From a checkpoint of a small encoder-decoder audio transcriber.
Model: 15.9M parameters, log mel input, decoder layers 8, decoder activation gelu_tanh.
Training: soap at rate 0.0012, 7800 steps, batches of 64.
Data: trained on read English sentences (LibriTTS-R), 31.9 epochs.
Rows from block 5 of the text decoder of a small encoder-decoder audio transcriber, named by matrix and row number. Rows with one number belong to one neuron. Each number is 128 + 32 x the weight over its row's rms, rounded and kept within 0 to 255. All counts start at 0. Numbers have three digits each.
After each neuron's rows are labels from the 100 texts, of 14976, where the neuron reaches its highest value: "fires on" is the input token at the peak. Only what is clearly more common there than usual is listed. The data: read English sentences (LibriTTS-R). In brackets: how many of the 100.
# fc1: MLP up (decoder.blocks.5.mlp.fc1.weight, 1152x192), inputs 0-95
# fc2: MLP down (decoder.blocks.5.mlp.fc2.weight, 192x1152, transposed), outputs 0-95

fc1.601:164174144136160152123172067139090138147109170187152123092141080133131087155120170110074186156096132088183142130165094075145174134162131145079118110122140171143098128133174171130183176161112136103106125160148123086134108135052126098177087102182082137102102147069160127184098110198098121133
fc2.601:098127076167149129174120091142167117142169150106102145153162124077123156187110117145167112132121177122105067115144117109089138078116123199161098132120140102116149169172107127149139166113091097102059113094112141086122132091149079129095078132099151184123153191074145131141174111164141112045
fires on: " " (87)

fc1.605:139064177117110142165123121075169150098184106105133155154117173124105174100117082145141078112104095116055108096135196152113178180090144133171108094142105084142112084091095040037189132098153066088116084109104176136148101150102063110124123150135164088110116120117132165137135107156151107135
fc2.605:113099126162165165094145153089113148099159095096136063100143101090103157198206109117123107107190163137138120154126118103120177101154084147133116108071145149115136125150144155092171107094137156117145087165163124061092179144135104058095053145093155110130106165139103192136077077145084133154
fires on: "h" (30); "n" (29); "t" (20)

fc1.472:125133114132088100128156160204189139148136140157139112176143099111093162106166132096149177141145132101112153120167096132182132137154146132136122132151065033127156153138129106149118170160135141114200137149072149115060055068100092135047089140148146152127097156111112115119114140213121152189
fc2.472:126178144118161109087120173181117100089147150129161120108105126122166206144171158114161062080126144137181136119169074175100153078142167160140105159121157107121130121118097113135141061117112134165105171131085130126109172158129161166137166135127176111081179143135173180067117152145131117134
fires on: "o" (43); "p" (23); "i" (13)

fc1.654:157146115113179099120107079152126164159192075145184111087117132174099089137119115095138093104126152115122138170116185182144142105174191187118152090169167161091111177113115140139174120086153081098084168140119112114109160124089099181126103145147096085098151127144111101079127112074148132181
fc2.654:117131168147077114113175100156188049149091200099118135154153116129129109127067113101089177164146130119202098117076133116129152159120112116099163132130123127086134167121136124100078167156208117185165091115149129123076148110216102088121153101101065190091116118159162176150128130117115094110
fires on: "r" (66); "i" (20)

fc1.713:087058174132144131192058100120102149140087071149172149075169169160147168144171078112193185160164083100145123097136191129150154157124150110072123108125126129163144113145148098118167137105128067188118083128150124152078073146182155170163104142119144084148148125102134107117074103143166155170
fc2.713:094169125109078131140193103197128142099183110138095095081098136116183153145162094125140103084127100137162108116116125178205160148174107084117169142095114139108112134141095136167146174137159189083095136164128026082109137105153122110154093118099102201057137141140178157099158203138098131096
fires on: "i" (59); "e" (40)

fc1.748:122123140112147171091117127152169075091161101161123133122165174166157082087126129148206134089099155135104105118112134153178161118097117178102118164178155176113114161175114080168192096060164139132132110130121176145169090163136108133123087126162130155192118105144177161200096134146111149091
fc2.748:136097146172123091235130144131147153126156182121119124187116141165174089152181108084165127124129144135146119191119096201095093104178128104103155162147116125112141104170124174080079106096180127108179189103105088136095075110103121146119107058119081103135059125096103150118175116119115141112
fires on: "a" (78); "i" (15)

fc1.29:106096070211124092147161165149147163084135160106108094145133199126162134149178134123163151150118100104115143113164150123128133129150116168100116090179173166110126105097112164160117119139160071189109107160111153097119107146164107189118077129109175146093095149090135130184122123123075125106
fc2.29:059124193131162103150127083197151136127076147133113130177083103114143113151191142148138144096140103106116059063103173140097074158180075097164134164135125134152127165192152096120127135102148104193102206167144125119174159143080161186192141142150130155122104168164117135106121078103141135090
fires on: "w" (34); "y" (14); "n" (12); "i" (11)

fc1.69:130155068090117091174134145160152112109135133172098140094170116109102038075167134121121067113111117133117121125097151149167115160130130133151081131096138120153108126178146117144097151080144109168127070168115168075110114158150124144162115204128190191159137169098151130085142098158103146152
fc2.69:193143165161124134097178092110142144127091095097169185132151139128058195106194085133181201165201136150176115161170084149122145094166221135124162125136133078094127132155163127111149157173169078079155186097083108126147131115117106042136163097126119111144113214151160146121145165116115137088
fires on: "r" (69); "k" (22)

fc1.761:101092121145132159145076106138143154097122124172102164135167128106120097148055149118113109089115130111119168076101093108157100121133153090080100114100150143142145115128172175133111161089154090196114132107103154093139116032126119084100091109149102174083108165152131083139164104057077168125
fc2.761:101203175109128176142130131151144128150084133099142091138104166107063168097148148130160162181187170176126124156071121102115099108110084104113125119139099152096144167110134107151145141147119110116099129135193172194138120147097099180135133180092199152148129109159145140122146117233140120123
fires on: "w" (24); "d" (14); "u" (12); "v" (7)

fc1.179:151140095168149153110128135116153119089157087149100157142160095137142106073119103193145129153110086214135142132099150101143145125159128161090118122097179156186072069160066160160141161063181126123193150134148090162066117188097162127150106138148151143159106186113127118135054118165093123122
fc2.179:107107130156037136131085089074097154112103187155132092176097142089191051167184113131108152061110149130073133106124134135105084117140127188106152110137117165170111130180143075114119154152104128103094103105085114095069150083179168214107126071138144137165118108123108104139161132127199122105
fires on: "t" (38); "d" (30); "m" (18)

fc1.628:108142103152141134192131140125084128098148134122090123139103092107054048119115188138117126111096100191122120191165195133106148178090155111130140132124119124159117178096128179161097144120142134041147162117105155165167085042129119105102102119130153082074102069160177140096124129143140084121
fc2.628:111135148143149116092133144085153151131129141124160115139082108174132109121136103079110109122165171113100078071155090121151104101150090101124131108170137090122177191130111095086071108114169076153171159125165077176143190125091150076104090131067187123130168132126164095106125178130145096126
fires on: "s" (32); "c" (31); "t" (22); "l" (7)

fc1.17:113128088119151107154155093134168138111147143126116142132128162155098171169087084162154149101158049139084128088159129235171148067037162147142168075181170103094108128157078137115143099124149128173165187116051163074120131134081097123188090110145144113169126096116132145104128146151132136059
fc2.17:127110072097166170143054082120089146092152110177108200095138125144115184078191094161123170141097152083151121184076088137113105126184127090118052176102108095119133145105145133146140070160163082135112123138144103127096132133155128118101129166112084113127094124059113159145095127130106072105
fires on: " " (49); "l" (26)

fc1.159:137087131150132164170131124128179118080135138134086123161139202106148137152097108192112096134102121146082104127200199128100163121162122123077067134113125132125111133105091136137132122142206176165118143100134209150124170116094118131144118136142146145183100126113155164143134065125108150132
fc2.159:179070106147090163092140119092116138162117082154172102086082086131193152130140147141117063088162121148177098201183128155136118141089128113168161078096088130138069159146145127151155135085144131164128071144129077125096120125137132137206120174121135159121135159146131085132094051088175152148
fires on: "l" (42); "o" (17); "d" (9); "b" (8)

fc1.738:117085149117136136156123171072089105106145116087156108107089150161135100119098152154151096149111091111123149054110073061162118157104171164115127135104113184151083131186135131138140091087167068117110110105086094159081136084144124077097163099119121188063126134142163097094146128157144158149
fc2.738:144177106126116098087132133150128167092128170098150131129168119124113109085067157089111141075119130143114160085119123144134097161111102157176170123196105137118097093059099139099146109086106142114074136078151162130123158177124096126165141164119161087152135127136148110136141084164121088149
fires on: "f" (57); "n" (15); "r" (14)

fc1.613:120076190126183075099138094132105156191134145107099121159130133155151110130214121114113116126108059097075132147136212185177117139157117099159146119104070147109176149155133081117145110081125090149158120151116073098144102184192106127125117193147148138082162114134167080102129105125098095156
fc2.613:139091089158028144140063103139107180065141068138102141088158121143119090145067083120161145083106136133159091079132126112099212098134139151151167130126142094135114077136111102171130113094149118106117155143136171121170185113123085116153106172121191156218159117045141130157087093142094143168
fires on: "e" (44); "n" (14); "h" (12); "l" (11)

fc1.318:123133094149184125087084173125129113138103170103161098140162118117152119137116059100056091129133171110151188132135116184111145072134138150122127099099059106167177105084137152170165148107114127133166117189153105144098225159146123114073180138035088128092095142142080144110133101088093195141
fc2.318:141092151169150106117048104048102198125100168187097091095078097145106147134119126124152110181142156100110130115148188100175129148127167091154119167063119101074134120135129126144127085094119190145039160167135143133201113084155192117093084122129152112095160142097165121098153154107150141054
fires on: "l" (36); "o" (32); "r" (13); "w" (8)

fc1.533:096154165140170123177143100125093167141119192078146162167135092141077105145161140136046104134136165045121146083089146093136175182128145107130132085170120116139143078095092115078099128120185161107120153168091122138136114090114111113099154152102126121112114125112165128149123111139102122144
fc2.533:114058169149129111109097181129114140105157100114145119099136102151123106178109138171143141113135099171123085084136162076155138072153152103153140142107140080157054067097121152147155091075092205147143129079122105137122138106158143133179083140098145132164137095135095162128124032112122089163
fires on: "s" (60); "b" (14)

fc1.405:143124122045101123122125199089114127092086127139131130105101147119086135142132159103150150170115081082120130132083069172099146133145131076133066078167123107135168152044107138153189162134109161143093157144146109103097175142103134091148131155146139104130126121115153207134109119118139205087
fc2.405:100091150178094151140125118112122085164138134108131114116108138061157109066090133104156111141086211161135160128065103131152081089132105127091145155101149117140102138157193088097133090147151138052073117069166134153167140179147119150106134089103093111178116148161123088145148098088134160125
fires on: " " (57); "o" (15); "l" (9)

fc1.386:136096134137136088100120137140120240094076133137114128091078078197099088143134114139171064174150175088131157084137085150137134165133142083103092126149096163121139141156150087097112114136117086159179055182146129147086130162111145156171123107173111083085115087123097113109172140137150176114
fc2.386:174145123111197134149136080188121089126120110170161152133098102112137103204139126069151123101111106187122118131158174113157166182116079181115178172175091182120100090139156141157194044109118222083155099181170113092150145081167143168192105103136113173123131159160132128153149134115101101137
fires on: "b" (56); "r" (14); "i" (14)

fc1.687:120079106112132120100110148112177178151157154150093149121188108154153148119122124139152126140146146092119130072126213122065149137071181149124165162138123139138105118117129155115153131138178139083139126163137171126161135139083129140094095124123128131125113132071080092178110154128168128120
fc2.687:179147179155140124135102083075083151174119145084189118170142100114102152091127062144119123123106152115061107166153112087072082131190131102147107055107109144100092140146084070128113158109097090094126139136172100177112109112150118157174147141172169110141151128145131152123143083151136105119
fires on: "a" (30); "d" (16); "r" (12); "v" (7)

fc1.299:130122076080136038165131173159165085099117109084092110150136183132171154101089129118103075113122147047101128101124116157136161109148172129146101122122139133120104096111115105147112097108157157110080114153104159125102110121068174123173157142131156165076134135121126097198077129175130185127
fc2.299:168129097183088115072141152176109119160129162144158122107084081188197168088145160153121119110088094123130090151081145125177118138181142127101075210142113113112160135105156162154107148091081130133145135091122126138095133172099115074126075139090137121102108081112137130125097119098141056102
fires on: "b" (64); "m" (8)

fc1.556:123110112069094153154079108102189143129111091126098135179103075142133160102166113102123100123113087089134145141155146091117110173064185143092104107139112089108130120216222142106183088150158151108135123162141166104167122119117029099161109114102169099035157103107107094151141101109119137083
fc2.556:157141133102120143125180148109113160114145169157166098092103190133152105113185058108106119086085107151129129154187140114108109089155052153127129153098172109155178142139075160181116212095178109126119125103098151140146155134130126113081152148128140132192137128084181183165048161140149120088
fires on: "c" (42); "m" (20); "r" (13); "u" (8)

fc1.667:133105134162127152142105145139170142110077076197093146123160091141125166131130067118137085119115111137075128079191096167138181162147146151121169147121124149147092102141135117080153067156131142135139140142129134159172103170130092100147122131120106090152142113166147127151092074121165131136
fc2.667:095116150141090170190121157130106115066108147107145105114118140135165139126131113129142101125095201205107169196147127159108089135110085067150091076132153138087108145156164128158120072159125117146140070126135077140107082123132133152136138130164132122126132139136110118151075088073134105116
fires on: "a" (69); "o" (20)

fc1.721:104144193124175141163126144100138092151084103147205100187140143154101105107128186115099119089114106151146120145169116135102127117093137101178133089182094091099130081107169124158097098155092156129111110124121100149119132119132120102130108136113107131175178085134159098138144091100152046118
fc2.721:156094115094126119121072148131153092109183153098112155128102136127092110109117154053131112158129107086084119050179141136184127127100116053152136108108141188136093090152089161169126136083077098062104157092166139147133117102100080148154126159154216139149136068122153104156138106154180093125
fires on: "c" (89)

fc1.565:141168061157150094100127131164168150171143128180070070088099131188176110118171095170148146140087158146118116115187177101130126143105108136136144129092184117089140132128118142125124154108145171173149134083092112134173139126132101189092100159134066100110107117109098131124121116159095088080
fc2.565:055085120103106099146089072077117090132125136102080122165115126159125135134130136160075103196094124103102145167083101144108153073115124099072160102170112142132135138120133119130138120080132076210092149159098148168130112104186127107135122095072128135132090156214174105102104131110159106131
fires on: "w" (57)

fc1.236:124135085133172140090137134115162126085086132153113115134091107188137125116143123159081154115076092069101127139132152118120118149114135147113120132159135137115176110112140142076105114115155146086154109247158144150073114117111100115127107148133114113090144108169110071115150171123121137073
fc2.236:174110150106081091136109138086165196144114083125133210116090110164146165131199090099159103117147113167129123124115108109128154166214126137101168154111134172123126128100106122133105158103106160095206131111144095159094129126151061171123150144114129076098095113204140093106114090148088077190
fires on: "c" (62); "s" (23)

fc1.420:097173154178139173123149085135198103129150110105112072137127174132137103131129106149121160176097123066051107116174116178153172118133127120145096134136128110119067085081143143138149142186098142117200101123116103124162133173102157110190123178111153113177140149094129164070104180123108202132
fc2.420:133094182123059128112137138145050160179095121084193102097120119106151119099120127171120119121111144102180156102112103085091104092166124115171125109081158158144101167139140113148111147171149151125079082110166095128138152091101103189081066149146099150126101124060165124130177109053166153085
fires on: " " (83)

fc1.626:203146203082053141129100124136108156135171168133082143141142131149090116124122155153158119090100089127072109160141128107185149062140173126086109127169155165144090081099119080091156097108148142131128111113154126167144126112189166157114077096100168141103074088135145134125094162133147142122
fc2.626:093109099151145067120084127117091158111091115094178141159156154152143123163107159136147138185095163113185109105146154157172117154122086100133148103141066122162147140130150143157145182154149133077054175088112153131175097106144098093133068188095136121139092091116073122168106096131114122138
fires on: "t" (78); "d" (15)

fc1.121:119200111075144144144168145123156141108084163172148124092155111086116145119137086064112126146124095136114088109077144162128069106132183122107071081128118179126101094189126169099092117065139123156161092101059143129145115142060123141137091163028118161179157058123115071119107150111133133148
fc2.121:106090184131098176115103105115110084107123157114116149112148140129113132098164178108174172131158158116155156078152080088086103072133096036127195100164117101124154102139114119107107122177103155141165132083138153159131096120169151155145160124167186154117117114073174095204154146121148122099
fires on: "a" (58); "o" (27)

fc1.127:066127116142107065153156053132172088077123129072123110072076080112096125166098104118111150114142154143150146167123185115149170121167188219165182091143114085144139087100080097151135132081170109115162146129140157142109143062112122120118093134119176095103122091164059163182140082087104119119
fc2.127:126129127096149185122124080098158166160113078116158077128099143105063125142126131125143079139069075134131149118142131117114065131124160163108181112102109153132070153163082091118204163189150129124135126146134170087111147126150159119153095146154136105123092133176104170146132139107139144082
fires on: "b" (43); "t" (21); "m" (7)

fc1.677:104121147126178131144111120107118183136067182110055154096120133137169196182167092171118141118170174116166146125091140103160187147104200134145145142113172162107121091078061102128206137087151166147175134119163133124170109126114086108132122088144155092084072102133147154171138108161079132172
fc2.677:123146160143124137092108184127112113116145112068158163144152124115119096174090154120131114071141078167097113072136117147147141123065080139169190112148085154136037120170147116129135146102139082081130122151059092143126112162122162132128114109114167036160145070142088134146142130161126155125
fires on: "l" (37); "t" (26); "f" (15)

fc1.482:085116118128172104100103121122168166172100161142142156127163171097109140215077092116092148137153126161153180122123150158125177073157124099083149103173116106128185153104131094145106198151172152181155111129139066123108142146091166118173125113147063145150138018187139072075096192103051133100
fc2.482:138161072079158098185157086107093141130164105141172131137179137143108159149138131135117156151158175083139101163172198150127126129096104177133122142130152113077085077154100141168084127143130115133097075148144139157140105118150128134044158157146178179115117149155091136170161087165188159078
fires on: "e" (60)

fc1.115:137162106064152151156126117188148132134190129136109111116124093164095069096119118069142081164146092110156099149119142116157103149168078155119091054123132053146069130184154148176128101125154104156127072133132103122103146152113070144144165150191128176099135106136175134127131104128130141140
fc2.115:119185134134083163098206138077173174155114099134119159159111156128142147117140108158165175162120131182120145166101157134155143082153172138085169107110160085090170110075124122132125123130146120127185160067143169155097182163139150130086117132126135122139073183151160127173164142110113054095
fires on: "r" (72); "u" (24)

fc1.292:136085087117129115062154123127063116132109154152114141124082131225111087148137151131078135115123155142108181152110091090128097161101140135106087166143153083145136107133139097119100118108190133153145098187096084127110109138091121138169140165140196144165127140163113097117086120141166174159
fc2.292:156166094068122131130121149155079147121174197157125129114128158130124110122150136206154103116097175119143133104163115146170057112156148095138107156132102128064133121105080153131089166207101172083108126130093118073118159151084137144173091057137133164143119132114092155142147125095090135154
fires on: "l" (49); "u" (45)

fc1.272:113157176121201154133103054152150133105131121140143073128148137151132118142103119114092068098155137183158121159194149099123111180114148132126128155158077164176149161167075157122142124140173068167141138155089152171111173164090097090120141084183099145096123089124073147162116160114141101144
fc2.272:172084097111078103088176149128133109086123122107156169119098123081159145136151165114086121079102138133125127122111125143174082084113119166164180103145128110099156158132080110125130152129168165076102136139089081100189114102114155129089131163086147048091118147154178123130107138111138118169
fires on: "b" (51); "m" (31)

fc1.651:081148124142176123120129124143141148138124155119167149133147143168142116173099104115152130140150098111150145162087201137156067166174150141147121069134101112119165114173143173145127118138110156089144149157122109231075163139090088108124169136117119103185141084094116137138096114124071143117
fc2.651:126182108170129079150163115161153129060178120150132107077158093084064178126103133143152113142133070172074120122148102138067082167074155179072125155093048186110170181103077135155108164184116109163157099153139114120119172130147128095148105129167163148157145180123125127098116153099116099086
fires on: "a" (51); "i" (21); "r" (18)

fc1.120:153144133122124123109155137130141140091150111163158089106201156170135120142086133102080126179126111117129122071115176062065151075173066138141124123091091124172123102131087104106120181110114146093110121139166123128220064160125093203139131118095144168132160117078128167105136129102109133153
fc2.120:077163143078097133200120136156110081170112222102153155145120170171118179133100140096140132138144148140178089155142136154153125144130133120115094068077130118126146149151158123180111148147130168128122100150114136108070137115097132127104110134085117125173145176148135122142129154122122138094
fires on: " " (44); "n" (22); "v" (17); "r" (14)

fc1.490:156140168120092128100188154161111096098098078134087157145150145140092102155089092141125136128093107170142103088154209179132123145128112088178153164138142109134154111097101046091148121091136147174123147119090124079118140164128181143122104122082134175139110127192171143104188141083126080112
fc2.490:140104105181154161091093096136155108127175121159099133115153212119139110132116137127098132104095156126077121123128089124184195068141074074049086142143128115108147133093124157125130157143142094141161096100165178076109094200111112087147138126101101162129117215050115086154064117113180092142
fires on: "h" (26); "k" (25); "e" (21)

fc1.64:111131144174148095203151097131146152154114147121089086129118127049089141151189192095119092148126121089137176146076151109176109192156137160142122149096137105171090129116123139121152107112138095113120147128067094103110180089109110153204100111140134191148150120162101137138168161123171109068
fc2.64:096080136135183116138127137117145150146167122138117136143143172125105073148171143142102170158150106106121149151126108111137190167108134168071136103119123162120135151176114112214238155094101111139142095154082213140141185076115126136158130174131161190150102135130108124118154166117107148119
fires on: "w" (82)

fc1.487:123145119079139162107124146179147121149063108144141133129119125113072143130150182069147071142137138209114112121172180155121171078103169101115128107096092103124137105064131170151081145130093099110117108109130088113089103183119070135148141138141163153139166112146137172101174132147108107115
fc2.487:089101111171087108153183127103140098121142091148170116144085147148147091174125087055127167158174136093173148175114143124114145114099113134112092126119194089127125067153120205103127092143057129124140203140188119087132107116153134192084112147123133100136140103153160170108127076144109071112
fires on: "i" (94)

fc1.376:107174137170120176145094166140191136121089121142106119117134170151120142128088172127101172170101138068113142148101136118132137114168135085148071113072118128169117137113099179131202130068121173126170171152102133098169108108109105064129129157111112147144129130108105130143130183166089225095
fc2.376:144129164141113145072118145141074108182092173154172154101153151087141155114045115081163074113108146153198083112121129134161116133117111110149132133094139144130129151125142099130055125115128130088113103100164073144115105134093113207138108171159148144127111139113144130135185147099118123108
fires on: " " (100)

fc1.219:154113112088137097109086094133149102149124148153082088130111131111106136163136098124116127142110172113115150161100108155116113153122199141146092081145125177110135140101123088084163135099131114131121164178146165138118140148167109106136136084164124122110053090139140177151142096154083114100
fc2.219:107165137152133160130108158144176099194113073101173112091111064154112135135144096157098122172159121113143131122151148137184150102163075126128130128097096147141091118156145131115122151084147118152137097078181096052159145167090124147146114163095167042144212131146125149128126150150160135090
fires on: "b" (63); "l" (24)

fc1.8:160132135087132097148077153083141131139106172111084173126138126186114159170134080094166136147106129146137115132095101077161156127161082124071125139115138152131165100115165078052135121107105058170181152105099140124165202198109087056117175098185138138123110154152083136098126086121149114120
fc2.8:139075154155159080135109087131135144133161092139168118128089164126094147118169174174140140085124156180151143099122125126112122086109109157166200112222080086153135170138052158189175114130132142118100161075083162154132160077073153175046068116105103161127152062153141154167116121165125097106
fires on: "l" (31); "r" (26); "h" (18); "m" (8)

fc1.746:139085131155132038147167167082152147211063136170084193133136126125134151146068145081128132161105154131148160126168187135089081187142111117182137061109136148133145114082166183129062090129100156168104125107098105133109137066112081133131101119090180150182163097142134112187140105115153092112
fc2.746:120115117116121093113103151149094107080215171132142080133094111117085148106137154094162114105142105108099219133144113157129139151171131121110166133134117136128175133184090118151190120116135149133137198070089106186117182080109115172181106138159195151157085055101163165101104179082134191132
fires on: "w" (50); "h" (18); "r" (14); "l" (12)

fc1.229:142173127131112156077203091159138105202161123167153142135146127145080101139119113188111148149143084125060100159074130107122170172132165171127145049050077115155110152186143092132102146132124177093169119155087110175166166126165161128077151180124093101128154093133147135097116115128133112110
fc2.229:123096060173098119137157101122140174117156070165086103097176140125138124073118112113114093112092078168179119140137126100163048156177092129112180180172141113129176180150110169175129154145070086136158086168134192119117150154108100154196102124134130130138114093106172182119132173147113114114
fires on: "e" (53); "d" (14); "h" (12)

fc1.551:159134102113165089161061095112148110133066142114117050172121138171128155147126058175116077161147065118129124109108132060196122161125152157197105099143169130102165133082105081171138155135159128169122087118162105138171113188124138096159115118191121123085145154172098134160134101113099088125
fc2.551:142137118108138192100179099125154090142094080141144176136118088183132142113124032151132162147148094108124058189170118092184132116122077167155129119177104076123099201088098128179124126116096122103160087082125151131141132172137137127113143174092158098126129109131112101083137136111134115072
fires on: "b" (32); "p" (22); "f" (13); "r" (11)

fc1.1:085147139104163058125164123126153155174121118210086122176082130118153051096140146116081124124032087148157123165086139144114125182109165112097092167119184104143124111099139151117134134169113162137128148084153092119160107142105196077123083128096092141143137135136103142175171101134154144172
fc2.1:192131150116133139092117099081123115132114082099088096126180154098170124100121156088128076106143129187091111097142146149117127144107150151121138124147122179054168124118101175098155135121117159092083131166098173115160146102153044108141124163107084145075091102089144142103167196159102078084
fires on: "a" (56); "o" (14)

fc1.397:079121121128144149119177110107169124178148100102152145054090126175098081127130090126119082125142111136110174130135150095116177151135127138122049207127084086089175156082122113112179140131110113144157120130141129166126121143133124104118092097191107148113138177136093087149138100140132157116
fc2.397:173077099075140164201095100138122162093118116164188129189147072113127177147176160153083181134094099129184113093146125168136092130114108092171136107161136154113110122172146130093086147130126123175041132120124155050105104114123146132061138093089128083150105105105108141115148093108168212125
fires on: "w" (48); "f" (13); "m" (8); "l" (7)

fc1.353:062159158139159142089108117168207098163118123078169140131190120118128098146067151097142092156127146137150086102142066118135200070176107165095175064059119093139183098177097112162181124113143168158162071151107087134102179172092107133101159181113124123156173161140098116142108101105129165107
fc2.353:104093173098115133101172116155129122131173163160112099147096102175097147136145129098071150129183083129112102092133172101190109139153194174141140168125110113134179169145119140089130147145104130182133180121137147170184171154096162081124177122090214104093046169119181124094145133113096120075
fires on: "w" (46); "l" (27); "p" (9); "u" (8)

fc1.747:127132152126088105074115115098150083130104147170132133151109172151043166120136194122106126061111094166144194090119161183125143105088140120119135076146141133116131210142134070174132145063146171141173161169042155063134176099161137116116109159133063108143079096195125098138147137109148158101
fc2.747:152126170136163118156129120118088106241150154128185175176157113125119114086042202088116203140126122086143093148119139122136083104135049132162114168122128126124160164175147159118091152106137137129147092083187086147108091148139113162084104139072215093130109056098129104122157094162141076144
fires on: "s" (37); "y" (16)

fc1.50:098135172090143185134206083117150181166108196159095115104158111105096081119129101163077132099047061183075110127093138144090171160134172140121170124126097146080102148123104097116119129099093183159185121135073143082121117177161121117146135152058117127197170115171163139087073179148101107163
fc2.50:091095120151071142134114110162101146103167118170151153112093138111022135167143133113047099096178063095138085125175148152180159136189136149120153141154096097154087112151122194136122142181136119143095167158104203107105129136163162108159168150130089182180138117067098075087122104101110078088
fires on: "h" (36); "n" (25); "l" (15)

fc1.764:064136086156150112147140060117142155105073109170128150125167081144130141129157141205146172122145143070091140133116119094112160186118139159143085134115148170124179134149128102148070146137118122148187159146146155142157123126128116084154105091165082146078209077132109086083106124164126147120
fc2.764:117107129135116145053064141165098174086122094127128162066108111074106078130103068119159105119160123167192143120111143110120091134132120184128126129117157122103099121132162117139074200126134112130154161114108197160070178119135073210145175125114171137174148138119158139108136084073154125121
fires on: "s" (49); "l" (31); "d" (8)

fc1.312:107085167116115086163104138135142125156181111106169102112138109143153138151164138180082144196110173142144135104090118113127164105117126138141093098152092138171142099161125173107104143078168143133149138080132148109157165125112113119176087116092148101127131108100123142130132204065191099117
fc2.312:113157122104111194127089080114163113109099153142141157153108097132127150137137108070156163171176100108129114176099116141112171116117132158114164137120090113091127126087191120134116125191094115195166093159134163171120093160080182111143149158142118100134165135172140171138110137174077145050
fires on: "i" (44); "a" (27)

fc1.511:092083120051194126086108216168125130159173098102136158171159135097200140120142102123083155153153114125118096100047148122079137103137150147117143145146113158139151089091079176142196129098148159066148114119103120148096121100135153139135108133118152076155115126119149105095145091096101083148
fc2.511:150154207122086122151121086168132135052111197095126134099090104126152171133078124130170130169115099186090147126152102157119131128119110127088025158116128102114124156120162122124122156201098081052089131070153107127131140143150201151157173108191136117160157126142098121091107139133146125161
fires on: "o" (90)

fc1.201:154195195121111147138141119203184080130062136133133095145120079101097109099152054077132114158159149126140096161142130091125121122073144229114097083068163126081135086119125125142125148151168108135212126138116130185134132125122118163168073088109129131157116109116150070139099135146129120127
fc2.201:082108089192181184103175140039096165144104137166146229134145124156139165132148150178098146133168141099151097155186141100149103108104096154220128107166123163101132106116067154131136152135092113083099197086123145100107149154136096101058143151088171099129130138129117153122158149061166098116
fires on: "r" (80)

fc1.290:153175108131157116140186146094088153107142127176136093125155118156050166175149156120097127111127152164155131079181137129112169133124181065155039103125132075102107069104141073108132121190112154117114106131145139141115072160192143187179112184137158129132139167132152133144129076168149140179
fc2.290:121105105137129118143118137110099102080199150074075083187107111106138119106120098090102067134120122128113103063109166148136119094100117097069167199100200155169159149136103095089138098108100112088110084116109148108123113136087109152187143068139094091113141095119168144142102100111116130150
fires on: "i" (86)

fc1.680:152128104184164118108168170103135109141081118094121113170147104143143145143105148082089112099112108079141110122164076099156105207139151145059115107106144151162183158080120134110103157113134083122183151118104117178160128175126135124158133087134108096079117076135112161164177181124134103142
fc2.680:133108123125149165104161111131051141126120140153117108091084180112105096128128119114123136155087145128127184140154153155141096117125207119140156135074127145135103082183182078123122104174170138161115138114199124107151090114086146122115157186122071106126106135148160135171137122084174119085
fires on: "a" (100)